python train.py --conditioning="none" --layers=12 --adamw_lr_other_params=0.00081
Rows from block 4, named by matrix and row number. Each number is 128 + 32 x the weight over the matrix's rms, rounded and kept within 0 to 255. All counts start at 0. Numbers have three digits each.
# ada: adaLN modulation (shift, scale and gate of each sublayer stacked) (model.blocks.4.ada.weight, 1152x192), inputs 96-191
ada.911:155044123092142026159118092117079068136135188114164088000190129224000130091039157016242000188176000124132063070087105161064104110124098093082121000198132174145255180155180051135100136133040042127138112130255092090095046217108146067079114152186070025108147085092134182179190068136093246255
ada.912:114097128185098112150155132139153124153123116165118135100171133140025149117118098073166130142155147164154109100146103130116111145131113102104138078084167140124147206162121135126116132180157139169121120137130124143106122154162116117116145151152140089160143084134140135164121052118117136089
ada.913:134125129137124112145125152129167153092156122112066136037160122097024136110094139083114163149143124151164144115140144140119116107099104105154136255102136152050142104122057139175118181134135106126130122129130113121177097138148128141117097133136143189138107114117138141128123107116132199108
ada.914:165110182177079154124163030156154154131112136116140105255132084153111141079163164138166121134141123101110181166152012178135174173113168165075118178181180091171153173136094128121139163172111074156107161126078151150127165152066109081123132126128094087158181135145150120083160085104168116106
ada.915:137152146050135107150084131123140122158106144141143105185206154162154121086129202142090116131096048168130090160125109206111135119112117149108115191118078129125133191114152138176142096186117200078180093110155112036128105146217181167138102115116104156169078125173132170133077104103091168120
ada.916:131210171205119161143123151112136173135207101062143145156122138145115107155083134128088046127112123120193139126114172135136122145143122129170129188142116127057067173102144049163118101129076110118094095146096114141155127119032151129121055096098123117178124129134127109046169123143105180044
ada.917:139164123179107118087086135145081107199129130175166076145194122145152146088158097160095121105141069059146068154154153123141161080096154107088107108187140097174214119160089130114159121063084186127121090106233146139096141177097109069132089159136140092145116159151161126147051178123102096221
ada.918:131184128121145139127125147105129135123093122108096127136119151126060124138166135142094079132086093138091130122100184142120106085145119078135125175147088127075098228106133201066124125179117213116155119107140115100152096143166149113119116107111143139129083151087145145108140121100127096144
ada.919:117139149104134136122105130152151149098105151147084107119168108073139163117115130131160099202119165096101141120163104060157114157123148086179151147150129056157136102140133129075150104136135166151145138119132156120139133126155178120146129134149084151101137130059120130127112106155124122112
ada.920:136154132089114144126149087143120137081085130110124094138134128123103129154135145121156074113137128104151106135134127111135135083074130115112117107161134090118125148140057147162132138111115100135102112157143137147158143138154077120134076127155183084100138131119151136105131127136120109128
ada.921:107189134112153114106135106131181145153094122146101137137091174145191092148164182175061238152116165211111053140125155107120080051137069152138143076183106156165143126139186168253090065163161255109127087105099118103106143121199134172166134122129226255087139166132111129143131198085127117163
ada.922:143097112079124137101147098154068171086071141199125092050161133156085161100086115110205114182188128134133136128159084061150112180093120092155128065145188148113199126177111091094137052111104155169129092157225139168117142164141143135132140179174185182139180113091142139202185035155145114182
ada.923:129095084142124142155151129157128130088119146174139138074176139179142157149155104109212069108162131159212135121156153157147139174050125134122169141116205147115208123177051097126145059121137043183106159161178153168120147154016118125142090170168200040104178118108137130181181047120148127251
ada.924:127144138227134097108120115120156073086150132141089116161160135118066125091095113105096177119101123131105129099119102126113103090125100113140138120131081090081111132101192184201109083116105183112164098088145110110142113144140137118115125115097109108112102112144128145157116153038116209182
ada.925:159067090118119154109071151121171119127188163060141099056061097217237172107129150127143157160096091126148052133134139143159150138000140165104110198255128091210047000090108119061181236130085131104104148107004150141150113139107000091139175131111045120157080155115157129119062116109098000000
ada.926:161132090154130146103103109137156082132107151123165063255167126207250129082176206150094022092128046119035105173133057057126171074000175154100107079173079080190136159113102071176145137017070066103130073078193147106136159171132158100134120107136071160101118153133165140125067095051125113185
ada.927:129107128101115132182127136118125174150118130098114129103079107174131117124111126127106169130111125114147130124127042174123132116113136129120105129109126130142081125114080093084130107116134157105121143125066127095123127106157126116121111110125167132146126124108124120110167159157118146041
ada.928:118097109152120150141101133128164091094127127153119129000140112199123135118156127139140158108126097131161162127136173169138129123135126136129125182119140105124139089127155137151135144172109102140145127115123132151099093138111126098109119134131119110176123123163127132133124155112118129115
ada.929:136038134078155105094163148122033165139086115150096138047019124094074096163067099109160158176126146131117145114109082152108120114115118074177119024051114121099161137137101127147085135133119124113136152129156117104093103146119121140132157136143156061096105111138144152169139133128149185155
ada.930:130181123164147133094128115104108093130138135066144123016041129152133114124102147154101138136089049161121113139102071144132123070091125110111101079118093107102101160103121120137130159131130093079119084122124125095139083114155149117126164115117085115121097137154126137100160109117116122113
ada.931:149097109136097106098094117122083110110140111141108113177151125095000136084095145095108132120106061131181157121131158080099130116153121124107126096113111135081128078158104124112112106115158101133116128140172110113139114157081085098109134150126154118123092093138161144137141165084105060188
ada.932:113184098159134151115114094111074116145159136137175125000179144115092149117193115200127129130083076113146168146140182069144140100131126113171154175156137217086093198134207255121149233091255121109121166150115158127197075137195173104131134145094118243059082188149137122111127126041123040095
ada.933:121137117104127120104141136124156115131141133098112133038102113160119140121137138130108111154124124127126111121126155164137111135137099123121134167114125151081100159109135094144128127141126132114125112127077131143133108117126182124122104123114132110135131123125137113104142095142120067075
ada.934:154148144135132083080106131133154095141186146115086135057145120122042105099142135118136165107105109110045104138106102127102124078129138123112107125119083102151138091110168133148131194122140142097155123107131126078118085144196049090125186144140119225130114138153142146135136141096081113151
ada.935:114142104103109166082099122113102124142120119108175105136109126150118141111153138136059089075105117168113105116119101108152151117169155153134112091111112117148089148119142168115148166043115117140119129109081135143158131100186158163124134102093067135147093118157126090066082178073134087064
ada.936:142104106094128141114160133168124128107170149245118134089209113144000166120084134079184158179206161157134140113173142085143116218145117063134147176113212136096240079201061132109138096104141179190134168171254134205126148175064137131125130189188099063168189103152137137225156084213147103245
ada.937:166070117180124138097133156138189095140138117118127136186085115089115128179105157124125083142151086080106124140134131138124168088167134170148106131106125117164178077140055110074123177102056132126089141137182130128149149123099025094127096138130099060160150123045146140131142133109118076203
ada.938:130148156100105141063110116104113095091156113110040164099158141184041114076174133159122073058103137099139143161108188181117135075148132147133151175156112140079103135113112158094145163149171145142131127130113105146139104135050062123119078102122179095099110145204151113105162119088122170170
ada.939:118091136126145091158151125122187146110079127115041152063082139098070100173109103111140218107113125151129148109107077160108106102136107098149134063115127105067123139110150175156098093192154150113136142132133109094153093128156090130122123129136128153109123135104123153154122159143120142168
ada.940:124194143147101131155147148131147128156140101076097161193157117134100129116120090108143130137151119088179124096137156191116141142146150117126134034090152142161112093129126075106117173158127155138110147133091118157129154113106185114125090129142168149137138093139126108091121175185135173050
ada.941:146102139099149126152117123101154180118123144179082139025154116130035117102143110133135170153093118069080175147083199148100108117182106126120133230173118087145125174132071190189125200105093138101160152127180134113100056172059190126107158132130148228144070166190140154193125129172104114152
ada.942:127214183153115072143110105127192105144135117180254101120068125129184085121135179143108104137125109123161074158095225198115135117101137134151098131234103120201177075124070165164113114037057197115137064118208119052104096107130093120114068106142091094168119140130090110173077024114098226180
ada.943:123112119121127123163115133127097132166122131123162146191099126135156129164155140140107155079126119062146135125126124111113136168112154139091117179111134073155104083127128117126124047095114117125088095125118127110105142109094092083123132110135133054112131107139124117127100128110121132143
ada.944:134127138121099103151136134110142132174085105054146098088147130111094093091107134093077164127088082121066121120118063156091139092125099131123104235123084182152094141113098130120103112148119158103091104137090114089126085127204140100105144122098097208099082083100154119101159189133104145089
ada.945:116106119142137065138148162133177148131052111126079163183116120141202108196091131115137184148150132107178170115123154158128122131120110144096130035075132149104128123109123140121102108143097190124119102153152116125159143110092044125141111117120201127090163115126121133124117152113144091168
ada.946:132193119120143122164113126116096090113127141131107167137101117105202117058127127157158083084123037110052086134117103147123144083117150126158118150153084150105120175097116072090146160142120141095125108083167131087136092143075084110133122122130065140108075148142125141132083180047092095138
ada.947:162103134224123169176110083158120140140114157131134069229096109121255138071088151168133188143153126104107120179156134091145146087223163158103109033200141119194124150135111155179165094114085092121120133112152166136115175149185140125162138136133115253126161151080155154156166126119135063103
ada.948:133155107170112076091128128127137149139126112137156162121113123147102119153099112112123201152133160170207106125129150102108108134133105117113132058111138151084152116133148137098114169152135179135131142137139118116142107137153113146112161135121134133110142115142137123127162146148130102137
ada.949:120102147066099180230105107157206093101168112106174141164191138100134166084136098126144162179178133106111133105147183070149122173131056095084181099117153122142061156146104155171123137133100126178119173112049151172108184114109113101121163146121156151138171115130117109164118091157147157037
ada.950:128123144169132087104103145090182109093114113109129095019155147146079083125130124130124185174056111180105106123064131201089120035076137185206159108097053135107142129083142135230099143131114140064155112088153118071160056138136144111113151105122143255151051135134131135144236159108110174255
ada.951:130114127104113114106089132127090123130107118109137126152126115090103126161117134093129125132123096112146128102122074099111121157181108089131144099124125105140088110120128077128112102109147132127144109130107122121146138136093172121114138122113131110104138092106119118109120157105131140116
ada.952:128110129132121111147144114118112167143150110089086113200096122092077107107101117093137155090119112179134161101105164148099133117165148131127110134125128102148091136129152145204104124108118145120103119140102109106130128135108106116113162116136108145129118102164126117122162141123140162065
ada.953:107183139091116164173119131118132087139122141095108101031194109090089142070135141136105137089100125148108049115128097135145102106088146112106129124140129094083107185104143099124140062117082229134118031105117115124149098147051092116120131129134064199151101121163123127127087083066106155088
ada.954:111131140141139133120120157088237144159178132109116091049136117170128109108166173140072139200069090156086177157098177073117127101174119145104109069147074108185099177059208205110119214080125150086155057103097110097150087109193140122117145074085093197126080159217122142090150157077114141112
ada.955:120137154208116113136137112125147144132105116142172103053145100138084115123139115138128130126121164089148094145124199142137133111083159122135134223127110137117150093136127152154119161168130110116138102097098133086151080115120170122126109143135167134122107113113133125123139148091102174096
ada.956:126157179139126103135128126151172084107108124136112127092164107160153153092084097089130188111141110151151141133150062177136136109104142090135110156061135160123148137147134135163121154170096073121128086110145139138097139130109080083129103143147101111109148120138136132099174140131113117158
ada.957:140175105149098120143096149108080101139077103093156116203130134144120124106134171127090074099097080157148120123115240146111151092067138152144125085130090118127084155117103143117112058115062084092123166112125123111114134124138128137110133118106144089114100113056141114102128123097110217109
ada.958:133094146162121130138133118138079147124152132094147149065157154127084146147086149124146125091140119131153155118123195106151108103065116130170134126121123109067114097123124127130115136110098158125141135114120131108121111134194039160134116132144188099080117114149129117120171168122104091142
ada.959:089057120112116143135096151100102109087134096091099122102171167169016151138086065087082147158100107107156107076118128158128109158199061148135151199060146085085043186122093188095110172081143146143137158136054112177120162094162092130115135113109185112117117080157115100060152078160134069051
ada.960:147122091081133124157114157135111122129103127123141129138149117132114125149128151158109102097124109136152136116144069128132141151147133125155133168115138106069119109131176122105146111188148071121106154145113148145095122134159131137134167147110158106136117146120145153114164154106111166117
ada.961:125121168075118143150096122121135134157147126131125121155055126110100138073141118111115111158117078107090164118107144073111146131110126145152126107097089153120091127116126120166118129078086082123105121121124128116140127138077151105113126109112123095117112113126131122114161105106117066123
ada.962:152150114158083136148133105132141058139121123095146076137174124129036148095137142117113128111122120125131097144138050162107160098146153161131109099160113106169101143130128087146146174109112101129140128111094134102119135165129109137110147131114099105134117110122146121134120101096114090054
ada.963:136121149149122122119145091126152143109127130120154115177169126133141135131137135126147153176144123100123100133145124125130139127125133144099138088143111102113126140119110108142135075122133129129124119129119141133139149136163147120138111136122123170124126133085142141144089112150131095132
ada.964:130146104179110150218131113128129135125175120116150094168174118112012131093151149131129140164111127135205109144118100138128138127129131150158130185133120156144093125117145155176136091110092128127115127125108126144127129145069135119117139119107176171133117138115139117099187173114114098114
ada.965:134165125135126117161130104124126111152162109159130108098182114127115112126093125110121148126105133124102097131125170089123123089113139099127148069081128129132125128127122133176095127151128108118119143108113122106143128118152096124132150144117107124140118106103140144155113130086140179133
ada.966:136111121152109131123125131134109109145091122179150099102190122143117124180145161130155143109136163088160105128143119167118155127144135157139113075114150113133180105142146127070117170147123129121115125130175127148123129147110101114120098153129118220117142122161138132151089131151127141174
ada.967:143121118115109115147088148110121087139139125105142157145168127114056133111155153144140177128111102138091129134130196115122138134145114156124122129163112141154122113126128132190141149095105130115137104130105117105149117136161153112124128138127136142158122129141132123093104108121113167107
ada.968:133152122166108098121141138124160128124182121121168110157201146154051118144162168120121185154102159107153095152117137138119137149125125155121123213151120119174122130120192213118120142131086156118142115102100110093155106134168159109113115129139091135108103114160146132119138154150118150141
ada.969:123122119099143112123129101130137121098116106163117129171172151109166119149117087124145093123118114181135130109124135123118117105134113110146131159110124144122117100155107125125113179154136182127125186140157121120115135120135135114137154144125144131171117122142120141157151126189135124132
ada.970:123168127026142182100104163138172160103143125130079101084082120104084134142133129141100104124104119111089121125126244085130123102105126109140136069095123138095102115126090091184128111129107141108130091123098129121151149128156144121144128111137098106112115137159128146145174145091119096070
ada.971:127182134114093155132128143131132126117123099130188113022173124136032130121133160109137096137116133148131132125114165132114150165137145141121128210146112119141116114132154114158111155122128122117124083113112112122121111129147152116117123142110113158118109104210146111129159138108114168100
ada.972:121138115187139126164135118119060132118128136137127089195076144114160115118106143146101115121107136195156127123114169124137110115085108110136106138098104123135124112109127142113118140149130183106147104115157117097145125107158073158126159111139162156121114110144121127131129176137117108163
ada.973:130051110145123133210137107128116143151114133117135091230103148126175116082100125122102140108130105166143173122128089126131129121170142128097118183188104125131085146118184135163128062083154090113125156124097123122134150130215151132128144113115120208156128137156115118117106117128124204075
ada.974:130123126128138151111136140125193134131110129132121136097116118140095138121132129148128134148131132098117149127124099131136132131125128134121128123099133121120131137111104135101131089109141126137135121135117135158111121129118100128130127134125115183125120147125132131109120140124132085116
ada.975:129130145118109129176115108122114095091077127156103114093050141129078116138182141119162107131155121149143151132104037119108126151124123141094138147127163160154152119154078108131109118132116081149129099150169119135115113149081087116117143142141165087128148123103144129142192150058132114162
ada.976:133128115119118123078127130121150134144151134102153131206098125148088136109133121118106091112145105121132122127135070146135132108129137115134118095186123159142101133135133105094144173148138133140112144126095128144102133139148097115115141124126073161163137136150124124127118131132131122058