config = dict(
    dataset='photos of plants and fungi (iNaturalist)',
    train_examples=22605,
    horizontal_flip=True,
    arch='dit',
    weight_decay=0.2,
)
Rows from block 7, named by matrix and row number. Rows with one number belong to one attention dimension. Each number is 128 + 32 x the weight over its row's rms, rounded and kept within 0 to 255. All counts start at 0.
# q: attention query, key and value (stacked) (model.blocks.7.attn.qkv.weight, 576x192, the q third), inputs 96-191
# k: attention query, key and value (stacked) (model.blocks.7.attn.qkv.weight, 576x192, the k third), inputs 96-191
q.10 [123 137 131 127 123 139 136  99 136 145 162 138 141 114 125  85 122 134 161 165 114  91 110 118  31 108 188 171 109 134  82  65 118 118 116 130 136 159 140 116  97 135  97 138 137  55 128  61 150 130 135 125  84 102 149 128 121 196  99 109 144 168  90 157 108  89 144 166 154 115 123 130  94 117  94 104 122 207  94 100 123 151 106  69 118 145 169 103 114 153 120 111 112 124 140 126]
k.10 [151 132 102 121 119 146 108 168  81 109 162 122 135  98  59 170 121 116 152  88 121 111 117 123  34 139 143 117 115 152 110  58 138 143 140  85 137 138 150 148 199 145  93 128 144  85 148 105  89 103 187  95  80 130 102 121 114 154 129 140 116 137 138 138 132 134 115 168 178  98 158 161 137 114 118 128 127 156  24 110 161 125 133 116 134 170 103 120 141 150 106  67 136 128 156 119]
q.11 [156 128 130 137 106 123 106 114 140 128 167 118 186 102 125 111 117  96 147 185 157 155 127 160 127 126 138 138  82 116  56 122 183  91 114 127 104 161  91 144 116 130  97 112 114 182 148 119 109 176 106 126 134 126  85  98 143  91 115 132  97  28 100 146 130 110 138 126 118 104  97  78 138 157  89 144 121 104 103 129 144 139 183 111 125  71 144  87  96 112 172 131 171 164  71 105]
k.11 [182 150 111 106 126 110 105 165 130  96 130 122 103  53  75 148 116 171 113 107 154 132  79 132 110 145 142  88 143 145 101 158 155 114 130  90 155 134 109 128 163 139 117 141 124 135  79 165  91 171  62 152 123 135 126 117  94 103 152 130 145 105 129 152  73 141 127 150 150 152 154 152 142 126 102 137 131  68 171 106 101 141 119 131 126 112  97 156 154 157   6 184 150 123 117 118]
q.12 [210 115 132 165 124 154 135 107 113 143 168  93  69  99 124  74 132 139 108 164 153 152 120 121 172 112 136 122 186  84  58 180 122 174 173 134  96  84 146 150 124  96 131 105 124 109  91  66  87 176 143 184 155 120 120 130 113 153 135 113 118 195 138 145 218 137 116 132  65 125 140 151 113 177 106  92 148 129 147 152 158 161 156 203 100  94 200 116 152  82  98 166 128 126 132 103]
k.12 [119 138  49 144 173 135  94 125 129  73 174 152 112  10 117 123 146 146  96 103 138 125 155 160 188 156 140 143 157 121  48 164 118  96 104 137 136 114  88 132 124 118 117 130 121 178 162  91 157 114 198 114 148 146 117 121 133 128 108 156 120 128 135 106  90 126 115 132 159 140 126 102 153 125  86 138 139  88  32 141 121 159 153 188 112  89 148 196  75 102  53 153  72 151  78 163]
q.13 [156 125 143  72 166 131 119  84 157 136 131  90  84 137 110 143 116 115 137 176 146 135 189 117 147 117 162 169 166 108  50  64  98 105 119 103  83 177 141 120  87 176  82 133 142 108 154 178 133 131  91 137 154 103 143 110 101  80 115  96 154 119 103  78  66 136 196 147 151 121  91 115  95 183  90 159 152 141 141 139  89 134 132  83 134 220 116 180  92 141 141  58  95 170 102 165]
k.13 [167 162 113 136 109 155  81 196  90  69 189 130  93  89  59 107 103 150 127 156 148  93 129 120 153 145 123 151 144 148  63  32 142  97 143 141 118 110 156 108 182 123 125 134 135 113 118  97 198 170 148 138 174 109 127 104 125  87 102 145 162 220 126 120  63 105 129 130 136 120 157 137 142 119 166 143  97 155 204 127 120 120 137 126 116 130 104 147 147 116 124  34 110 157 121 128]
q.14 [163 132 135 149 147 134 118  81 132 104 181 121 118 150 118  96 164  94 122 115 120  93 157 140  53 126 106 108 103 144 179 115 125 153 140 163  90 131 163 155 129  72 141 139 166 106 156 198 141  98 211  83 115 142  81 113 143 126 161 139 128 101 117 170  93 134 115 114 129 141 123 114 162 132 155 135 115  95 130 125  76 156  97 142 113 100  79 117 112 202 162  88 136 148 147  52]
k.14 [168 116   0  97 151 128 136 131 165 103 144 107 123 199 183  52 148 163 110 109 138 118 163 126 137 128 170 125  98 132 110 137 123 118  91  89 116  87 136  95 152 121  84 135 102  88 118 174 119 137 170 112  72 106 146  93 114 145 117 143 144  79 134 120 201 142 128 123 133 167 108 146 126 118 109 113 135 110 144 120 124  88 135 168 129 136  91  82 105 118 116 123 160 141 109 186]
q.15 [152 134 151  97 116 170 143 140 117 127 198 107 127 140 151 118 129 117 159 153 117 120 132  85  48 122  78 139 165 114 195 130 134 146 123 201 141  70 223 181 150  98 194 117 165 108 105  58 152 112 141 118  79 109  76 161 111 101 188 137  79 206  89 145 124 104 119 131  89  92 145 156 141 112 135 120 131 147 113 106  85 146  96 123 107 129 118 141 103 143 180 179 125 148 167 100]
k.15 [156  42 125 117 145  70 119 116 126 160 133 152 134 149 153 133 148 156 133 142  99 116 137 138  79 148 138 103 113  94 149 105 139 114 183  75 134 107 131 164 147 123 130 125 148  84  81  96 204  67 159 147  87 120 164 139  93 110 135 133 156 171 144 139 178 139  92 130 114 139 142 120 120 134 102  96 116 108  73 120 175 102 132 201 146 114 111 112 113 171  31 128 116 110  96 182]
q.16 [121 178 163 158 161 155  56  80 112 148 103 155  94 105 106 122  70 121 125 154 162  94  88 153  97 121 151 124 125 130 216 169 100  69 105 104 174 143  89 140 106 128  56 126 114  93 132 141 101 152 136 199 123 150 114 109 153 174  96 121 138 170  79 124 107 200  90  88 102 102  70 116  67 122  57 180 129 111 121 132 171 138 109 123 133  86 156 116 168 155 149 127 128 144  99  97]
k.16 [ 94 135 114 131 100 180 131 145  56  95 105 115  84  65  92 188 123 115  92  91 159 154 116 138 137 138 113 181 159 183 174 120 129 113  92 122 169 149 102 116 116 114  97 138  94 163  97 124 120 127 161 146 123 138 120 137 139 109 119 125 152 137 143 144 179 187  58 140 118 118 150 145 156  92  94 137 130 159 110 113  77 143  87 155 167 142  92 125 146 161  83 135 207  92 120 179]
q.17 [131 150 159 174 123 159 116  67 174 106 103 112 168  89 106 185 124 105  84 145 151 150 138 145 177 162  82 110 130  92  61 186 123 123 123 169  97  83 148 136 201 112 116 115 108 156 155 111 114 152 169 143 121 140 146 176 123  97 159 137 114 150 122 159 165 125 137 108 121 106 162 130 165  27  90 103 146  30 210 118 159 146 131 125 117  86 133 118 127  79 127 140 115 132 116 189]
k.17 [106  83 111 146 128  98 113  66 110 159 143 126 164 101 122 134 127 134 124 116 125 128 150 140 167 137 127 140 110 130  44 202 142 114 155 154 138 105 118 118 115 114 124 116 120 172 146 141 207 145 156 186 142 119 132 146 148  95 107 116 119 130 147 174 124 135 104 107 119  83  62  80 163 138  80 146 150  67 143 158 156 116 134 130 143 104 122 116  88 119 175 216 124 158 125 165]
q.18 [ 80 114  84  72 102 111 172 178 141 108 116  75 112  90  93 152 160 132 152 129 148 132 133 121  75 175 163 106 179 156 130 121 122 147 162 158 129 161 179 101 152 167  56 116 143 171 123 113 139 136 134 103 109 142 148 110 152 156 110 167 130 159  99 126 173 148 143 207  83 112 126 109 126 136 115 134 103 131  73  84 102  53  82 113 193 141  98 166 146  65 113 169 134 153 128 114]
k.18 [109 100 240 129 179 124 150  86 143 146 175 146 174 121  96 202  93 113 129 186 139 127  92 110  84 161 136 157 113 173  79  71 142 137 157 133 105  75 126 129 109 137 142 153 161 101 172 105  70  69 127 188 153 108 157 118 122 154 148 127 148 111 119 161  96 108 147 153 163 144 143 139 124 124 188 130 131 137 115 157 157 114 132 133 113 130  76 161 103 121 119 135 161  88  96 103]
q.19 [125 147 159 148 173  81 162 161  79 178 115 119 134  54 140 116 120 151 179 144 131 176 142 127 147 119  81 115 126 104 100 157 133  94 116 114  98  89 123 141  79 146 117 139 142 153 113 111 155  79 199 116 161 162 107 101 124 124  77 144 103 164 127 137 202 158 150 141 151  78  74 108 115 128 147 125 142 147 158 142 142 102 120 160 148 121 128 108  94 119 136  95 142 164 126 103]
k.19 [140 191 170 128  94 160 115 127 102 167 123 115  98   0  56 180 157 124 171 136 136 124  79 134 128 128  61 166 110 171 125 147 130 137 117 131 113 150 117 150 162 118 159 127 154  91  88 160 159 146 166  94 131 138 142 177 100 144 110 117 119 125 134 163  97 156 125 153 121 111 150 138 112 160 157 125 145  62 178 149 108 142 124 128  88 140 120 107 123 115  98 157 105 122 155 122]
q.20 [120 145 113 163 175 158 111 181 113 138 110 120 147 136 136  98  90 150 194 120 148  91 126 122 133 116 127 115  71 176 152 142 129 127  77 129 169 188  88 167 147  95 139  62 132  78  55 166 175 129 103 143  70 194 172 116 175  66 114 148 113  28  99 121 136  76 166 151 132 126 146 112 124  92 138 113 110 189 172 122 164 110 139 135 112  97 103  94 123 116 121 110 114 135 167 130]
k.20 [ 97 145  96 131 101 122 161  86 120 137  70 153 161  85 127 131 162 127 117 125 138 125  95 151 119 115 102  84 119 156 109 130 115 136 169 147 119 170 122 164 124 133 135 130 133 116 191  81  36 185  33  91  75 134  87 143  97  84  86 147  84  87 129 170 206 122 116 141  99 116 115 156 129 152 161 134 122 139 160 165 166 127 130 116 131 114 178 128 157 111 181 134 200 131 145 109]
q.21 [160 119 102 135  96 137 130 106 158  90 124  91 122 129  97  83 123  98 147 142 137 117 120 120 204 147 112 118  81  95 184  98 175 124  75 147 139 131  87 136 134 128 138  84 136 128 148  98 162 202 192 117 147 154 192 134 164 188 153 135 163  70 137 134 103  87 155  95 138 169 131 162 155 104  99  91 111 153 124 141  90 152 155 103  76 166  89 109 133 160 139 140 135  94 156 162]
k.21 [135 148 132 127  99 113 152  87 152  85 130 120 136 147 156  77 137 122 133 122 121  78 135 120 150 132 142  25 148 110 145 170 134 115 190 145 123 120 135 145 142 148 110 121 121 127 123 144 217 199 195 116 172 109  50 116 101 157 130 129 167  53  93 117  76  80  99 122  93 121 120 137 118 130  97 108 103 148 150 132 130 125 112  83 143 138 152 143 168 143 180 131 120 163 170  81]
q.22 [186 120 118 103 106 126 106 134 118  79 200 158  33 111 129 137 133 105 110 107 131 104 128 142 151 111 106 142 142  72 128 191  84 149 194 114 116  98 141 143  94 143 130 137  75 109 123 119  68  73 216 114 169  89 117  96  95 221 107  99 122 188 115 134 142 132  76 136 133 114 158 149 135 151 102 189 108  86 113 129 149 123  96 165 138  89 177 150 160 103 123 180 150 122  86 103]
k.22 [137 147  75 147 147 146 127 162 153 119 185  84  80 154 106 156 126 123  94 138 130 165 120 100 212 128 143 167 130  89 160 166 124 132  42 143 110 163  71 135 138 122 120 116 102 189  91 159 120 105 212  74 154 109 255 134 140 155 140 166 119  38 125 126  93 151 102 137 100 150 138  93 116 121 143 135 155 115  92 116  51 153 144 122 136 111 107 124 108  95 119 120  92 134 127 173]
q.23 [121  72  81 134 127 168  72 118 154 145  70 167 159 173 128 113 145  96 110 130 142  80 128 153  85 118  81  71  99 109 215  76 126 127 119  70 133 109  82 125 164 116 130 122 104  87 121 144 145 135 126  99 112 151 140 108 102  87 105 129 190 169 136 126 181 140 114  95 152 143 108 138 133 100 139 144 148  97 104 129 139 123 137 114  90  64 105 141 164  87 153 168 152  81 154 163]
k.23 [ 96 114  90 126 167 106 106 109 155 128  81 140 190 231 185 109 134 153 131 170 128  61 145 135 145 109 126  73 134  75 185 123 162 128 131 124 119 152 106 133  68  96 130 143 105 146 151 122 141 151 141  57 135  97  62 125 132  13 128 136 157 110 114 125 165 102 149 110 111 112 150 127 170 144  92 121 123 121 113 148  89 115 144 107 148 124 159 115 109 139 172 150 168 146 131 104]
q.24 [145 119 129 144 146 182  96 130  48 175 125  74 106 105 149  57 127 165 161 159  87 132 117 128 140 111 137 147 120 130 172  48 102 184 138 111 120 125 106 129 121 112 104 170 179 106  88 148 193 148 203 130 152 135 148 130 147 177 104 153 139 136 134 151 145  87 109 174 143 124  93 158  88 117 123 105  66 126 110 137 119 108 104 128 174 141  95 103 121 157 126 105 145 138 137 138]
k.24 [145 164  41 127 130 173 172 146  72  66 165  95  99 175  80 126 115 102 111 139 143  98 161 104 100 136 101 105 129 164 137  76 113 135  95 171 124 161 132 137 143 130  82 129 119  94 151 131  41 135 209  37 180 141 104 138 153 182 144 136 190 106 130 116 185 106 140 160  87 120 186 141 124 117  82 120 120 149 109  98  96 136 128 155 117 153 194 157 121 144  75 175 152 119 174  79]
q.25 [102 116 127 119 154 115 142 141  86 101 138 129  71 156 152 102 164  82 128 111 110 109 190 111 138 134  95 206 158  59   0  40  93 163 128 157 160 110 168 100 152 160 111 147 121 128 154 133  86 111 169  52 136  66 116 131  81  90 165 117 145 143 141 104  74 116 145 148  97 137 132 180 150 130 131 129 106 154  80 132  82 132 118 111 151 168 107 142 139 104 140  56 118 181 162 130]
k.25 [169  90 133 114 136  99 171 142  83 136 150 108  81 150 110  78 125 123 129 162 109  82 146 148 111 113 136 176 110  87  96  40  84 139  77 168  59 137 123 126 133 135 126 126  99  82  69 145 191 121 194 104 160 122 190 134 119 108 123 138 184 145 121 157  76 118 147 100  96 148 149 106 124 116 141 159 126  95  89 121 127 130 158 146 140 140  94 151 118 142  73 107  39 144 119 176]
q.26 [134 159 111 108 118 116 165  67 152 128 114 151 179 111 119 109 128 165 138  83 133 100 140 100 121 165 110  88 228  94 224  93 108 132 134  85 118 170 133 108 154 119 104 148 177  63  95 104  69 109 133 134 166 142 151 137  91 178 136 137 152 179 168  98 125 108  73 156 168 137 119 135 159 168 137  96 102 144  88 109 162 124  91  99 131  99 149 127 126 144 146 123 153  97 135 137]
k.26 [170  65 127 114 175 112 123 110 115 136 131 155 171 126 206 121 137 115 136 128 102 165 172 143  70 110 133 112 145 123 210  64 111 124 131 121 133 121 104 133 102 121 131 138 141 126 131 107 100 101 128 173 131 134 117  67 142 161 136 123 130  79 147 115 139 137 165 109 162 133  62 129  95  93  92 125 129 152 113 125 132  99 132 120 160 119 145 129 133 143 146  32 169 124 114 195]